A small autoregressive pixel model, trained from scratch.
Training: soap at rate 0.0015, batches of 32.
Data: trained on photos of arthropod specimens (BIOSCAN-5M), 195000 training examples, 3.4 epochs.
Rows from block 4 of a small autoregressive pixel model, named by matrix and row number. Rows with one number belong to one neuron. Each number is 50 + 15 x the weight over its row's rms, rounded and kept within 0 to 99. All counts start at 0.
After each neuron's rows are labels from the 100 images, of 14976, where the neuron reaches its highest value: "strongest on" is what is common among them. Only what is clearly more common there than usual is listed. The data: photos of arthropod specimens (BIOSCAN-5M). In brackets: how many of the 100.
# fc1: MLP up (model.blocks.4.mlp.fc1.weight, 1920x320), inputs 160-239
# fc2: MLP down (model.blocks.4.mlp.fc2.weight, 320x1920, transposed), outputs 160-239

fc1.492:50 47 56 48 32 58 39 38 66 50 62 61 88 40 74 37 45 38 54 54 62 37 42 82 49 71 49 44 68 43 50 58 26 29 51 37 59 54 45 49 49 20 64 39 52 19 54 40 57 28 46 60 50 53 62 55 50 38 46 48 44 38 43 45 51 52 52 20 63 47 27 77 46 42 49 49 71 38 44 68
fc2.492:63 34 48 77 47 65 31 39 71 53 48 44 28 23 48 55 41 32 33 46 68 45 45 58 71 53 45 37 77 59 50 23 38 37 51 19 64 50 43 19 24 59 68 39 64 39 20 54 64 47 52 49 67 43 38 48 37 60 49 73 56 48 82 35 61 67 63 17 49 56 47 54 76 60 53 44 54 44 50 99
strongest on: order Coleoptera (37)

fc1.405:24 39 41 42 64 54 25 61 42 75 40 58 29 33 64 15 54 77 26 56 55 36 25 36 58 52 38 50 39 55 60 60 56 63 73 40 62 37 36 42 33 40 56 22 76 27 52 37 69 40 74 36 59 64 49 53 70 47 66 56 57 63 29 72 34 72 81 55 42 52 72 65 47 63 44 38 49 57 47 36
fc2.405:57 69 33 40 55 51 69 56 48 44 54 54 48 58 42 73 38 47 71 59 56 30 43 37 26 54 57 71 60 60 55 38 61 46 47 59 73 43 67 37 66 58 15 72 57 64 44 33 64 58 41 44 39 43 48 36 29 32 41 59 52 49 56 46 44 39 67 75 52 12 36 21 26 50 39 59 34 62 34 24
strongest on: order Coleoptera (37)

fc1.689:35 34 51 35 58 36 65 61 38 60 39 59 14 37 48 47 55 43 64 53 54 45 48 32 66 50 52 42 56 39 77 46 39 61 61 56 26 62 65 55 44 47 74 47 59 51 69 44 51 52 67 40 66 25 55 61 36 56 59 36 54 27 59 55 69 38 85 41 53 58 40 34 69 58 42 28 46 36 52 60
fc2.689:57 55 46 53 53 65 47 67 34 57 36 29 46 31 12 52 41 37 55 35 68 40 42 47 56 25 36 84 62 38 52 50 25 55 35 81 59 42 63 47 57 67 33 80 49 56 38 55 55 49 63 55 61 41 70 29 41 32 36 55 40 65 40 38 51 54 54 58 33 51 56 54 54 53 44 42 49 79 57 58
strongest on: order Lepidoptera (32)

fc1.324:61 67 48 39 49 60 55 45 48 50 11 78 38 62 34 39 77 32 42 40 48 38 56 56 27 64 46 39 48 26 06 58 45 68 38 37 17 75 39 62 50 22 50 51 39 54 57 50 38 62 43 66 93 41 38 61 57 53 56 55 50 61 57 52 53 75 48 07 58 63 61 32 44 29 36 49 58 40 18 25
fc2.324:78 60 37 77 50 62 63 41 31 58 37 34 50 77 52 49 24 44 34 52 56 47 45 37 41 65 35 53 41 20 35 59 43 84 83 56 26 39 54 40 70 63 60 54 50 62 57 53 12 48 50 47 73 38 57 52 83 57 38 46 49 38 58 54 52 49 22 48 56 28 55 44 70 59 30 84 24 63 45 31
strongest on: order Coleoptera (68)

fc1.598:40 38 63 64 49 56 18 45 31 43 71 47 47 23 53 59 50 32 47 44 42 73 58 73 58 43 39 70 75 40 35 51 43 67 43 47 64 59 44 11 63 17 65 54 53 28 31 57 46 47 56 72 28 41 58 50 42 39 25 35 68 26 59 71 48 50 41 46 50 29 17 54 43 34 43 72 52 25 75 45
fc2.598:39 51 39 43 51 55 47 57 56 44 43 55 36 32 39 49 46 42 48 54 30 45 48 47 49 16 04 50 70 67 45 55 39 41 33 54 62 33 34 78 57 65 47 66 66 57 53 55 55 56 78 58 55 79 43 41 72 48 42 91 38 85 59 57 56 34 41 62 72 51 22 50 60 13 50 60 69 39 34 67
strongest on: order Lepidoptera (30)

fc1.10:45 40 74 50 78 39 48 40 52 31 29 54 44 36 35 31 36 41 74 43 42 42 44 58 56 48 61 60 50 15 44 30 55 48 41 36 81 59 76 63 60 31 64 70 38 42 58 50 45 56 48 40 59 61 50 77 17 35 53 38 28 36 58 75 56 43 21 44 39 26 34 53 37 58 68 14 35 45 70 42
fc2.10:51 33 50 50 47 37 56 52 43 22 86 52 60 47 59 46 56 93 62 78 44 78 56 56 24 45 37 57 64 60 48 42 48 27 41 61 55 52 66 56 38 38 32 38 61 48 29 44 46 20 32 50 34 29 77 39 60 37 29 42 45 38 39 47 34 57 47 55 27 53 55 21 44 58 60 30 39 48 65 35
strongest on: order Coleoptera (68)

fc1.687:35 51 38 22 77 57 63 71 41 35 42 64 62 43 52 60 34 55 37 38 29 18 71 66 70 50 60 58 35 49 48 48 19 63 60 41 31 39 45 59 56 32 63 61 61 69 46 53 25 72 45 27 37 65 60 33 29 40 39 51 57 60 68 64 54 45 69 58 53 35 57 69 31 58 25 71 41 40 50 36
fc2.687:54 64 57 58 37 34 43 45 62 69 74 39 51 44 56 70 27 33 46 63 87 79 59 42 74 59 64 57 48 58 50 50 63 49 47 40 72 59 55 53 44 47 41 70 58 59 46 51 39 21 61 17 60 37 74 65 59 61 63 39 58 35 56 59 62 33 65 45 42 35 19 80 33 38 55 36 44 61 69 51
strongest on: order Lepidoptera (33)

fc1.476:32 55 51 38 36 52 45 60 56 51 76 43 33 50 73 24 40 40 66 38 50 58 65 53 71 28 69 42 48 58 26 31 55 57 55 54 56 61 68 52 54 55 21 54 57 47 47 26 51 70 43 39 57 33 41 44 30 68 41 48 51 21 46 57 34 34 64 38 28 23 52 65 26 53 69 19 51 53 70 66
fc2.476:64 35 38 43 67 72 29 62 47 58 53 55 49 56 28 68 34 61 76 78 48 37 43 47 21 31 64 51 50 33 47 63 61 25 46 53 31 60 47 53 37 70 50 58 43 62 27 61 32 48 83 37 52 66 40 17 66 36 49 76 53 67 69 60 48 32 59 39 35 78 51 53 61 33 61 52 65 12 52 41
strongest on: order Lepidoptera (29)

fc1.625:41 77 85 39 69 38 37 75 39 72 44 43 71 63 61 51 48 63 54 37 56 29 59 61 58 41 38 74 46 41 42 30 67 57 47 66 82 39 06 72 54 60 54 83 55 40 45 54 45 50 61 23 50 52 80 44 36 68 38 41 43 59 60 43 41 78 39 39 69 31 53 40 40 54 80 49 74 45 40 50
fc2.625:35 69 40 48 41 60 67 50 28 62 72 52 72 46 11 65 58 41 54 63 43 42 39 47 70 40 30 71 55 49 42 52 42 56 18 58 53 38 46 55 59 16 54 49 87 57 62 56 50 49 74 66 52 50 50 51 61 63 38 33 61 42 69 31 34 38 55 43 23 59 55 61 59 68 30 59 40 60 48 63
strongest on: order Lepidoptera (31)

fc1.540:43 68 43 50 49 55 74 38 42 44 42 72 37 85 29 49 82 58 40 37 68 40 52 44 29 58 42 50 46 45 40 45 35 58 70 46 44 59 65 60 52 27 44 40 72 43 54 41 63 42 65 47 55 54 40 64 71 66 69 55 50 72 64 56 47 39 54 63 61 68 16 30 57 25 15 48 50 47 72 17
fc2.540:40 61 14 47 24 39 37 59 68 66 33 76 43 53 46 47 43 55 86 19 37 53 66 44 56 63 44 78 55 31 33 57 44 60 58 43 75 65 39 67 39 20 58 60 39 52 57 55 62 67 54 32 61 52 55 60 44 55 15 63 34 45 67 33 49 57 79 42 32 59 32 39 67 59 55 46 67 55 43 64
strongest on: order Hemiptera (28)

fc1.39:53 42 53 36 49 51 53 55 58 56 48 75 70 82 18 38 57 38 24 35 37 46 48 68 39 23 33 28 48 30 27 60 31 45 41 56 52 56 20 64 50 42 63 31 31 69 36 57 50 49 28 66 43 17 35 61 38 53 29 59 47 54 49 34 76 32 28 35 53 52 53 44 30 67 82 55 32 20 48 63
fc2.39:47 43 20 27 39 43 50 36 28 54 32 62 43 46 44 58 77 40 53 57 51 69 58 61 71 47 45 34 52 41 44 46 64 47 50 65 64 58 59 55 65 30 52 50 67 62 51 61 57 53 40 59 59 61 50 32 35 50 72 43 39 43 52 59 53 43 40 44 79 44 38 38 64 51 42 36 65 33 60 52
strongest on: order Hemiptera (34)

fc1.713:59 24 39 68 62 59 66 34 46 57 24 65 62 45 58 26 32 38 30 38 71 22 41 43 35 58 55 26 57 31 56 08 37 37 67 26 58 81 49 36 49 43 47 18 33 59 55 50 40 52 70 55 63 65 43 41 58 60 50 60 57 50 38 55 30 45 55 66 68 68 68 38 58 30 52 31 75 50 32 73
fc2.713:32 38 37 55 53 66 34 81 67 33 36 52 40 71 44 49 73 67 30 52 49 75 72 48 48 37 41 52 51 53 60 64 48 17 62 56 42 53 51 61 49 41 55 49 51 52 41 75 65 69 55 63 71 66 57 44 45 52 35 45 91 80 51 52 54 84 28 42 70 36 44 52 75 59 55 35 67 49 72 40
strongest on: order Hemiptera (29)

fc1.84:44 58 29 52 28 66 61 47 51 51 33 61 59 32 25 33 59 45 58 28 40 51 58 38 32 58 65 30 41 61 43 53 36 51 30 35 73 56 68 83 40 56 44 39 51 34 58 54 27 62 50 26 58 52 45 11 53 55 60 56 57 31 68 59 39 47 48 64 65 50 59 23 55 46 66 27 41 46 87 34
fc2.84:37 22 57 54 43 71 27 36 37 34 52 56 41 48 38 35 31 34 59 53 60 60 32 38 50 28 50 64 42 56 34 00 48 73 66 54 33 50 32 54 44 50 32 42 52 52 56 63 56 25 42 36 51 29 48 73 50 51 48 79 07 66 43 77 39 68 54 39 37 70 56 38 43 34 55 44 44 35 71 55
strongest on: order Lepidoptera (32)

fc1.441:54 30 84 45 57 31 13 42 62 47 45 45 75 48 22 48 39 30 57 47 62 42 32 27 74 55 73 38 71 58 44 47 49 68 52 80 44 59 71 54 45 61 65 39 34 34 51 41 45 64 79 64 40 28 61 41 70 64 34 44 56 37 58 24 48 50 32 63 28 49 52 48 63 35 58 32 53 64 64 47
fc2.441:31 55 30 36 73 73 57 48 63 33 65 40 36 28 71 28 66 61 49 58 41 42 44 21 61 20 37 47 62 44 43 44 48 62 42 26 29 53 32 61 57 57 44 74 56 22 37 60 57 48 32 68 66 83 33 44 46 49 46 37 57 62 42 51 52 55 65 44 54 50 50 29 36 36 31 60 32 60 63 45
strongest on: order Coleoptera (41)

fc1.718:73 73 33 44 46 43 67 44 55 54 51 60 48 72 18 33 61 41 33 33 54 33 47 54 75 80 50 33 49 51 42 27 48 29 46 69 20 75 28 63 49 69 68 34 34 33 39 55 36 53 50 55 54 48 38 50 62 72 53 49 34 41 58 44 50 40 62 43 69 73 57 68 35 32 47 47 62 36 64 52
fc2.718:59 64 60 49 49 40 59 78 46 40 47 36 49 41 64 52 60 46 60 36 43 54 48 29 35 49 32 35 41 51 38 33 50 68 56 35 36 35 51 53 56 92 44 60 40 62 48 26 53 29 96 62 29 43 62 25 38 43 59 45 72 46 40 12 46 57 68 59 43 59 55 75 63 65 69 26 63 45 45 42
strongest on: order Hemiptera (28)

fc1.278:45 36 27 31 36 48 79 48 28 58 56 59 68 31 45 55 52 30 32 77 51 64 63 41 57 56 75 33 50 35 45 33 68 45 63 51 53 43 57 28 45 32 21 42 67 32 41 28 69 58 55 55 78 61 70 23 49 76 46 72 48 35 56 53 33 41 51 36 55 71 64 65 44 25 55 56 41 22 53 34
fc2.278:56 46 54 34 47 39 66 67 38 18 56 17 45 34 91 69 32 66 49 61 71 38 42 64 46 51 59 54 63 33 66 33 38 45 55 41 67 64 58 56 72 32 57 80 44 29 48 57 47 44 35 68 53 56 61 69 61 31 88 49 74 80 57 53 58 52 73 48 56 41 30 42 70 26 48 57 72 52 39 56
strongest on: order Hemiptera (33)

fc1.695:61 33 57 45 63 61 53 46 38 26 51 68 66 58 38 53 57 32 28 46 28 46 40 31 39 34 60 44 69 43 83 52 36 56 29 59 73 38 41 32 44 33 50 39 75 52 34 38 70 37 56 56 59 22 36 33 35 48 40 49 39 36 32 36 54 57 58 67 50 54 67 45 61 60 49 46 15 44 55 61
fc2.695:43 47 58 67 69 62 53 46 38 13 36 59 69 76 54 48 50 49 66 29 63 45 31 62 55 25 81 82 31 59 44 45 53 52 57 48 42 49 68 29 41 51 74 41 32 36 35 45 51 48 58 43 37 50 67 41 36 22 53 56 54 59 61 54 66 46 23 69 32 44 28 28 39 38 63 31 52 59 64 21
strongest on: order Hymenoptera (44)

fc1.384:39 45 60 49 49 60 31 17 62 55 32 52 63 32 59 37 68 41 56 46 40 86 47 61 29 37 66 39 19 57 47 46 51 12 39 55 52 54 46 63 57 39 69 40 48 74 23 37 29 19 55 45 35 61 72 31 46 41 61 45 62 47 74 65 52 66 46 46 51 37 56 39 69 37 43 53 86 55 36 49
fc2.384:70 48 31 39 59 50 64 60 53 55 37 62 27 70 27 27 56 28 51 78 45 43 33 28 82 62 59 43 68 37 37 45 44 68 48 65 25 43 30 48 50 42 40 55 59 37 52 93 53 90 62 57 62 52 43 48 45 75 35 21 51 61 53 61 41 49 75 62 51 60 48 55 51 34 25 69 35 41 79 55
strongest on: order Lepidoptera (41)

fc1.390:66 45 57 50 42 26 54 37 26 65 29 39 54 39 34 06 61 57 77 61 55 24 39 52 37 68 40 27 61 54 25 52 76 50 01 22 55 58 43 26 52 42 53 58 65 65 50 46 38 85 11 32 50 44 69 39 31 42 69 40 44 52 48 43 52 47 62 62 35 48 86 60 42 52 42 61 27 48 51 42
fc2.390:29 45 30 49 17 59 38 52 42 55 35 40 62 42 75 24 07 36 49 56 52 61 74 22 79 51 52 44 25 67 68 37 27 48 44 69 66 55 49 73 39 58 54 70 56 62 36 62 49 35 43 68 76 64 54 52 21 60 50 47 42 31 38 65 73 21 51 47 56 57 59 52 55 49 39 53 53 57 59 37
strongest on: order Lepidoptera (31)

fc1.702:87 52 57 59 49 35 35 78 24 41 76 42 48 67 38 57 60 36 73 56 34 33 75 80 56 61 54 44 50 37 44 48 99 32 66 56 60 51 32 29 58 37 73 35 44 52 66 73 42 20 61 50 42 45 57 37 28 59 64 46 38 51 57 50 20 71 52 52 64 28 40 08 50 34 31 62 33 82 24 38
fc2.702:36 36 15 49 58 88 42 38 48 58 30 51 44 07 38 49 13 56 40 73 16 57 65 68 55 54 74 58 40 65 26 79 45 36 46 63 24 41 34 51 42 48 50 42 42 54 46 74 32 35 37 46 54 50 56 47 57 32 30 39 48 40 70 61 37 35 57 60 47 62 52 77 33 43 59 46 71 48 50 65
strongest on: order Coleoptera (64)

fc1.503:42 23 70 70 43 60 47 30 51 60 45 47 46 48 66 42 51 57 42 49 51 56 28 96 58 42 44 17 85 29 48 60 23 25 59 18 34 63 57 46 60 32 47 47 68 28 37 63 22 67 62 21 50 61 51 21 68 64 39 65 36 81 39 51 68 77 42 46 56 43 36 77 46 59 85 52 51 54 44 43
fc2.503:54 68 70 59 39 37 45 43 59 36 53 45 47 56 59 49 50 61 74 37 48 66 60 51 46 54 56 20 46 47 71 52 70 77 52 35 31 27 66 62 48 62 59 74 51 46 57 75 76 25 42 40 62 31 65 61 68 58 61 31 45 32 65 56 72 47 35 26 41 58 48 71 49 30 60 22 60 40 69 49
strongest on: order Coleoptera (37)

fc1.293:29 62 75 26 27 39 60 51 33 57 34 38 52 55 39 34 57 49 61 23 50 41 56 82 65 69 56 68 69 38 66 69 38 67 33 69 22 28 46 59 23 74 37 35 41 58 62 56 56 58 41 56 52 84 67 23 40 82 79 57 53 69 29 55 66 32 74 65 69 56 41 37 38 57 42 54 26 42 79 56
fc2.293:55 56 28 57 48 51 44 64 62 34 78 60 54 30 80 87 34 49 62 76 57 38 23 35 30 69 24 38 35 49 63 29 38 40 72 53 95 40 69 22 27 63 65 68 47 38 38 43 75 49 45 23 45 14 12 88 30 35 34 56 57 43 47 58 39 45 40 41 54 51 34 65 55 52 61 46 28 56 69 62
strongest on: order Coleoptera (53)

fc1.375:36 53 67 17 73 22 34 55 33 91 50 32 42 50 45 70 62 48 67 52 58 54 46 34 65 54 35 71 69 40 77 42 56 47 29 72 37 67 24 74 75 14 26 56 57 28 51 58 39 29 18 47 57 43 64 40 38 68 49 70 34 61 42 47 41 42 34 75 75 51 47 58 33 56 64 61 60 52 49 20
fc2.375:57 57 28 43 59 58 62 63 73 43 75 65 54 39 42 69 45 28 56 69 45 47 32 48 69 64 40 72 50 48 45 61 37 67 28 62 97 18 47 45 55 66 52 79 60 56 69 55 60 28 51 50 46 49 04 51 52 67 50 31 50 67 76 35 34 75 38 40 29 58 43 52 40 52 36 52 36 44 46 60
strongest on: order Lepidoptera (43)

fc1.765:35 47 44 54 36 66 48 38 53 68 51 00 45 68 40 65 57 47 75 59 40 64 40 33 60 50 54 42 38 31 68 50 44 22 24 28 46 39 38 47 59 68 55 52 47 57 58 51 50 69 48 54 53 32 77 61 66 63 61 66 28 69 66 48 23 38 28 33 78 47 69 33 68 52 51 61 42 41 39 44
fc2.765:58 74 52 47 49 65 44 50 42 56 53 51 49 51 38 47 62 39 58 80 37 43 49 43 43 35 69 55 47 51 36 46 45 35 58 57 64 74 27 36 53 78 23 86 40 49 59 56 32 54 59 46 26 45 31 62 08 35 62 45 72 66 59 30 66 35 49 56 59 64 24 42 51 48 62 55 36 50 40 43
strongest on: order Lepidoptera (34)

fc1.610:57 58 61 76 46 48 48 57 51 75 54 51 57 35 32 49 69 77 66 44 51 86 35 51 32 33 52 21 40 52 75 55 55 44 49 46 42 67 59 23 58 90 51 54 59 69 45 43 56 44 29 49 65 53 59 76 57 48 84 55 77 45 58 67 53 55 19 55 50 40 52 67 64 36 69 54 49 54 48 44
fc2.610:51 38 58 46 62 61 60 62 26 59 65 43 09 56 64 36 63 22 58 46 43 50 88 63 54 28 63 52 41 27 61 64 40 41 58 51 64 47 68 63 49 30 55 41 52 53 51 45 45 35 48 83 33 49 64 49 41 48 43 49 46 31 54 43 54 65 63 75 30 42 51 69 59 50 47 59 38 50 44 44
strongest on: order Hemiptera (30)

fc1.195:35 85 47 52 55 63 41 47 74 61 58 50 52 54 38 35 51 68 39 36 69 46 71 74 33 51 57 64 97 41 40 39 37 49 32 40 51 66 62 52 37 30 42 75 28 51 25 25 34 62 86 59 43 40 60 43 61 53 38 43 00 36 66 22 84 73 56 71 45 49 70 49 42 68 21 63 63 43 54 54
fc2.195:53 30 65 52 54 47 71 73 45 59 27 62 38 30 51 05 54 51 47 57 50 62 37 50 69 44 53 66 19 46 28 50 71 32 49 40 62 46 43 55 50 65 30 60 35 36 12 23 45 54 32 70 40 72 10 62 14 50 59 31 74 52 63 71 25 52 31 69 70 29 55 56 59 53 41 19 61 33 53 23
strongest on: order Coleoptera (43)

fc1.730:67 52 99 74 71 75 06 64 40 57 49 42 52 41 62 30 52 51 82 28 48 68 75 44 53 70 39 59 55 36 45 20 60 49 54 57 53 75 40 51 40 38 41 37 56 50 44 68 63 40 69 44 50 67 45 33 34 68 40 71 47 47 70 59 14 60 28 42 47 58 53 48 56 51 60 84 53 61 57 27
fc2.730:43 34 44 43 16 32 65 53 64 69 57 27 29 24 32 61 62 37 35 73 27 47 61 54 57 51 44 58 55 39 27 58 34 40 62 48 17 28 52 81 59 51 47 66 65 60 63 89 44 31 45 40 69 38 50 44 32 48 39 45 49 34 57 27 19 27 81 63 39 49 53 55 50 52 37 41 55 50 48 78
strongest on: order Coleoptera (53)

fc1.469:21 48 90 39 86 35 44 42 42 32 74 58 49 83 67 42 25 38 38 42 35 43 53 69 38 60 35 42 20 58 32 43 58 31 42 22 49 37 49 70 68 61 43 84 58 50 67 69 20 33 62 78 53 63 57 67 34 61 42 59 76 53 50 52 47 52 62 77 59 30 50 50 44 87 49 68 55 46 19 29
fc2.469:49 44 50 45 52 57 54 55 54 39 19 69 39 45 87 65 57 73 49 39 48 59 43 47 44 55 51 39 64 31 51 37 39 42 60 39 38 72 58 60 64 40 68 42 57 00 39 50 40 67 31 40 24 58 95 49 29 41 48 51 51 50 29 65 70 48 63 54 73 34 42 53 57 33 44 58 71 44 39 53
strongest on: order Coleoptera (61)

fc1.539:35 55 72 26 67 42 47 53 49 80 37 83 72 32 46 20 58 69 36 54 67 57 58 41 48 64 50 84 39 20 50 59 44 62 30 44 22 38 43 57 30 58 55 51 38 31 45 52 56 55 76 33 46 41 57 53 51 62 55 45 31 47 60 54 45 47 44 60 46 39 54 43 62 70 57 56 32 46 61 35
fc2.539:38 51 61 44 49 83 78 61 47 58 43 43 49 32 42 68 62 55 53 56 63 71 48 48 36 24 48 53 49 57 51 43 53 63 44 63 52 28 39 47 33 39 36 48 90 61 29 41 44 75 41 59 36 56 38 30 61 66 32 35 63 38 48 23 37 52 48 17 32 40 35 41 65 75 64 54 50 63 38 57
strongest on: order Lepidoptera (26)

fc1.582:52 52 57 65 37 38 61 38 57 63 62 49 59 40 37 67 46 72 69 50 34 30 56 49 57 24 26 42 64 78 44 43 26 46 54 36 56 35 48 48 45 45 38 61 75 66 14 49 39 38 33 43 13 63 38 79 68 59 66 64 64 55 37 48 74 37 40 57 53 34 61 66 33 31 42 41 61 68 55 52
fc2.582:55 55 38 56 80 59 32 56 51 59 59 62 46 34 77 61 45 42 45 46 41 39 40 61 62 35 66 55 64 56 65 64 92 39 28 81 34 50 42 46 64 29 86 56 47 45 52 43 57 40 48 50 49 47 81 47 45 50 75 36 50 39 52 54 53 76 41 57 50 43 59 31 43 47 59 59 59 50 49 73
strongest on: order Hemiptera (28)

fc1.588:59 81 44 43 44 45 61 44 44 59 20 34 38 51 60 35 54 66 65 66 67 49 48 57 64 55 18 48 27 28 60 36 41 73 48 27 24 36 49 46 68 51 60 34 62 54 51 09 57 48 74 70 31 47 36 47 57 53 59 47 55 65 49 53 46 53 31 23 51 41 36 61 54 32 43 44 72 51 58 43
fc2.588:53 70 46 54 52 54 53 56 71 57 44 79 34 54 36 53 37 44 61 40 52 26 32 36 36 27 32 19 59 61 62 45 65 37 35 60 74 44 59 61 56 51 26 69 42 39 33 29 49 47 57 43 40 52 49 51 15 39 54 51 48 39 71 67 59 70 71 61 86 17 72 43 38 52 64 80 34 60 52 24
strongest on: order Coleoptera (41)

fc1.416:42 54 46 43 62 46 72 48 43 44 56 21 37 55 60 56 50 16 45 66 48 51 76 41 42 67 53 48 55 67 62 21 65 52 51 65 74 77 65 59 58 38 64 61 13 50 32 44 64 37 71 63 42 42 52 48 37 29 43 61 31 48 62 53 43 45 54 62 42 62 22 79 54 37 70 38 42 37 76 31
fc2.416:46 78 55 53 31 33 59 68 61 67 34 47 35 59 61 15 38 49 42 52 43 55 36 37 36 56 39 67 71 21 44 48 73 62 99 56 13 58 35 62 88 50 36 28 42 29 68 77 42 51 47 41 35 32 53 37 36 33 34 69 73 69 51 31 75 38 60 21 06 59 43 91 44 62 21 36 45 63 59 72
strongest on: order Coleoptera (55)

fc1.464:49 66 38 80 52 52 43 43 63 77 52 35 69 39 32 84 45 69 62 62 65 76 49 46 32 34 61 55 73 64 53 48 52 55 52 58 39 66 46 48 71 51 28 63 69 44 36 57 48 39 36 53 65 47 73 50 42 63 46 97 51 54 51 59 59 33 48 77 37 64 25 68 57 54 39 45 43 41 46 08
fc2.464:49 45 42 48 36 67 40 68 59 36 62 40 36 48 53 74 54 61 56 84 54 44 61 59 16 38 47 72 33 64 70 48 51 66 51 48 35 47 65 57 77 47 48 36 68 58 35 68 69 35 43 62 52 88 85 79 78 50 51 60 45 55 29 53 30 27 71 61 54 49 53 28 55 62 37 61 78 49 16 50
strongest on: order Hemiptera (34)

fc1.513:63 40 40 56 46 72 34 35 67 39 59 64 78 60 75 47 36 38 58 16 31 46 66 65 39 46 55 26 69 59 61 34 54 37 55 38 41 60 55 49 32 30 57 72 47 62 18 60 18 40 48 53 84 29 65 48 57 39 40 59 46 48 63 46 43 47 51 65 53 40 11 46 66 44 48 63 61 37 57 68
fc2.513:52 44 22 55 34 31 57 57 56 47 64 49 50 44 42 26 42 50 49 59 53 71 43 44 31 20 31 61 51 40 39 55 57 53 58 52 05 57 49 78 55 46 61 33 64 51 74 70 29 46 66 44 56 43 40 37 61 75 43 60 50 66 56 38 50 62 68 53 49 61 35 61 40 52 24 40 35 44 61 63
strongest on: order Coleoptera (44)

fc1.494:52 59 27 56 59 33 66 66 22 53 60 53 60 32 46 38 55 76 55 72 67 39 51 45 47 62 51 62 56 61 38 40 24 61 61 21 39 60 44 50 46 68 29 34 55 77 36 34 43 53 41 42 33 22 61 39 64 42 29 41 27 46 48 29 44 42 64 52 19 38 36 43 67 80 52 33 33 45 83 42
fc2.494:45 38 34 51 19 46 56 16 79 50 52 52 52 21 28 47 73 41 63 39 53 38 44 53 43 42 45 43 36 74 58 58 64 37 42 51 42 41 26 51 51 49 37 62 48 39 26 71 48 44 57 49 61 46 35 82 31 64 64 59 50 41 65 67 73 48 48 29 37 55 27 59 54 50 86 36 65 46 40 52
strongest on: order Hymenoptera (43)

fc1.14:54 49 27 46 51 26 35 39 59 33 31 57 64 47 75 02 48 48 75 45 34 59 43 71 41 34 38 46 44 00 59 46 41 52 15 56 63 57 25 64 67 58 45 58 39 40 67 55 27 52 49 36 81 51 17 45 42 57 66 46 52 39 62 61 48 49 55 66 35 71 53 81 46 39 28 35 53 51 55 36
fc2.14:69 28 34 38 46 52 81 41 58 76 61 56 56 52 50 54 61 59 68 40 40 35 57 50 45 49 46 30 27 40 45 42 63 54 47 54 85 59 71 67 28 61 66 33 47 66 15 15 35 78 39 76 57 62 16 35 45 27 33 54 25 51 30 38 66 65 28 58 67 33 35 48 21 44 63 57 28 66 50 44
strongest on: order Coleoptera (41)

fc1.241:69 34 41 46 65 47 65 55 58 40 31 46 67 55 45 31 85 42 64 57 34 46 49 50 77 29 40 48 56 44 47 39 87 72 54 51 69 48 24 47 57 73 40 72 59 65 41 49 57 61 34 38 61 20 39 96 60 25 40 33 53 65 62 56 67 53 47 49 38 60 32 68 92 54 50 49 61 68 75 29
fc2.241:29 30 48 85 43 76 31 53 47 55 46 39 45 24 52 50 53 58 66 34 19 63 58 63 79 48 56 67 39 50 68 76 49 64 23 48 68 47 57 51 44 53 64 41 41 32 44 19 53 61 46 49 88 41 64 62 37 66 38 55 46 38 57 59 29 20 45 52 55 38 28 55 63 82 35 35 65 41 46 61
strongest on: order Hymenoptera (43)

fc1.708:46 61 62 40 49 58 74 40 50 31 86 73 28 45 30 49 67 50 27 52 29 40 05 36 59 65 56 81 37 51 47 87 33 35 50 44 50 54 35 22 26 60 56 56 16 20 59 66 48 42 56 66 32 59 46 55 70 33 57 56 42 71 31 41 53 49 67 49 62 60 32 36 48 57 49 67 42 50 52 30
fc2.708:33 66 48 31 61 60 40 68 57 53 27 44 38 45 47 55 40 48 27 23 43 57 43 63 46 81 47 74 32 47 34 60 39 44 43 43 64 35 46 25 45 18 70 62 31 31 57 52 53 62 58 53 53 33 39 52 52 46 62 42 48 74 71 51 35 58 51 44 26 34 48 52 39 42 49 66 33 37 55 76
strongest on: order Hymenoptera (49)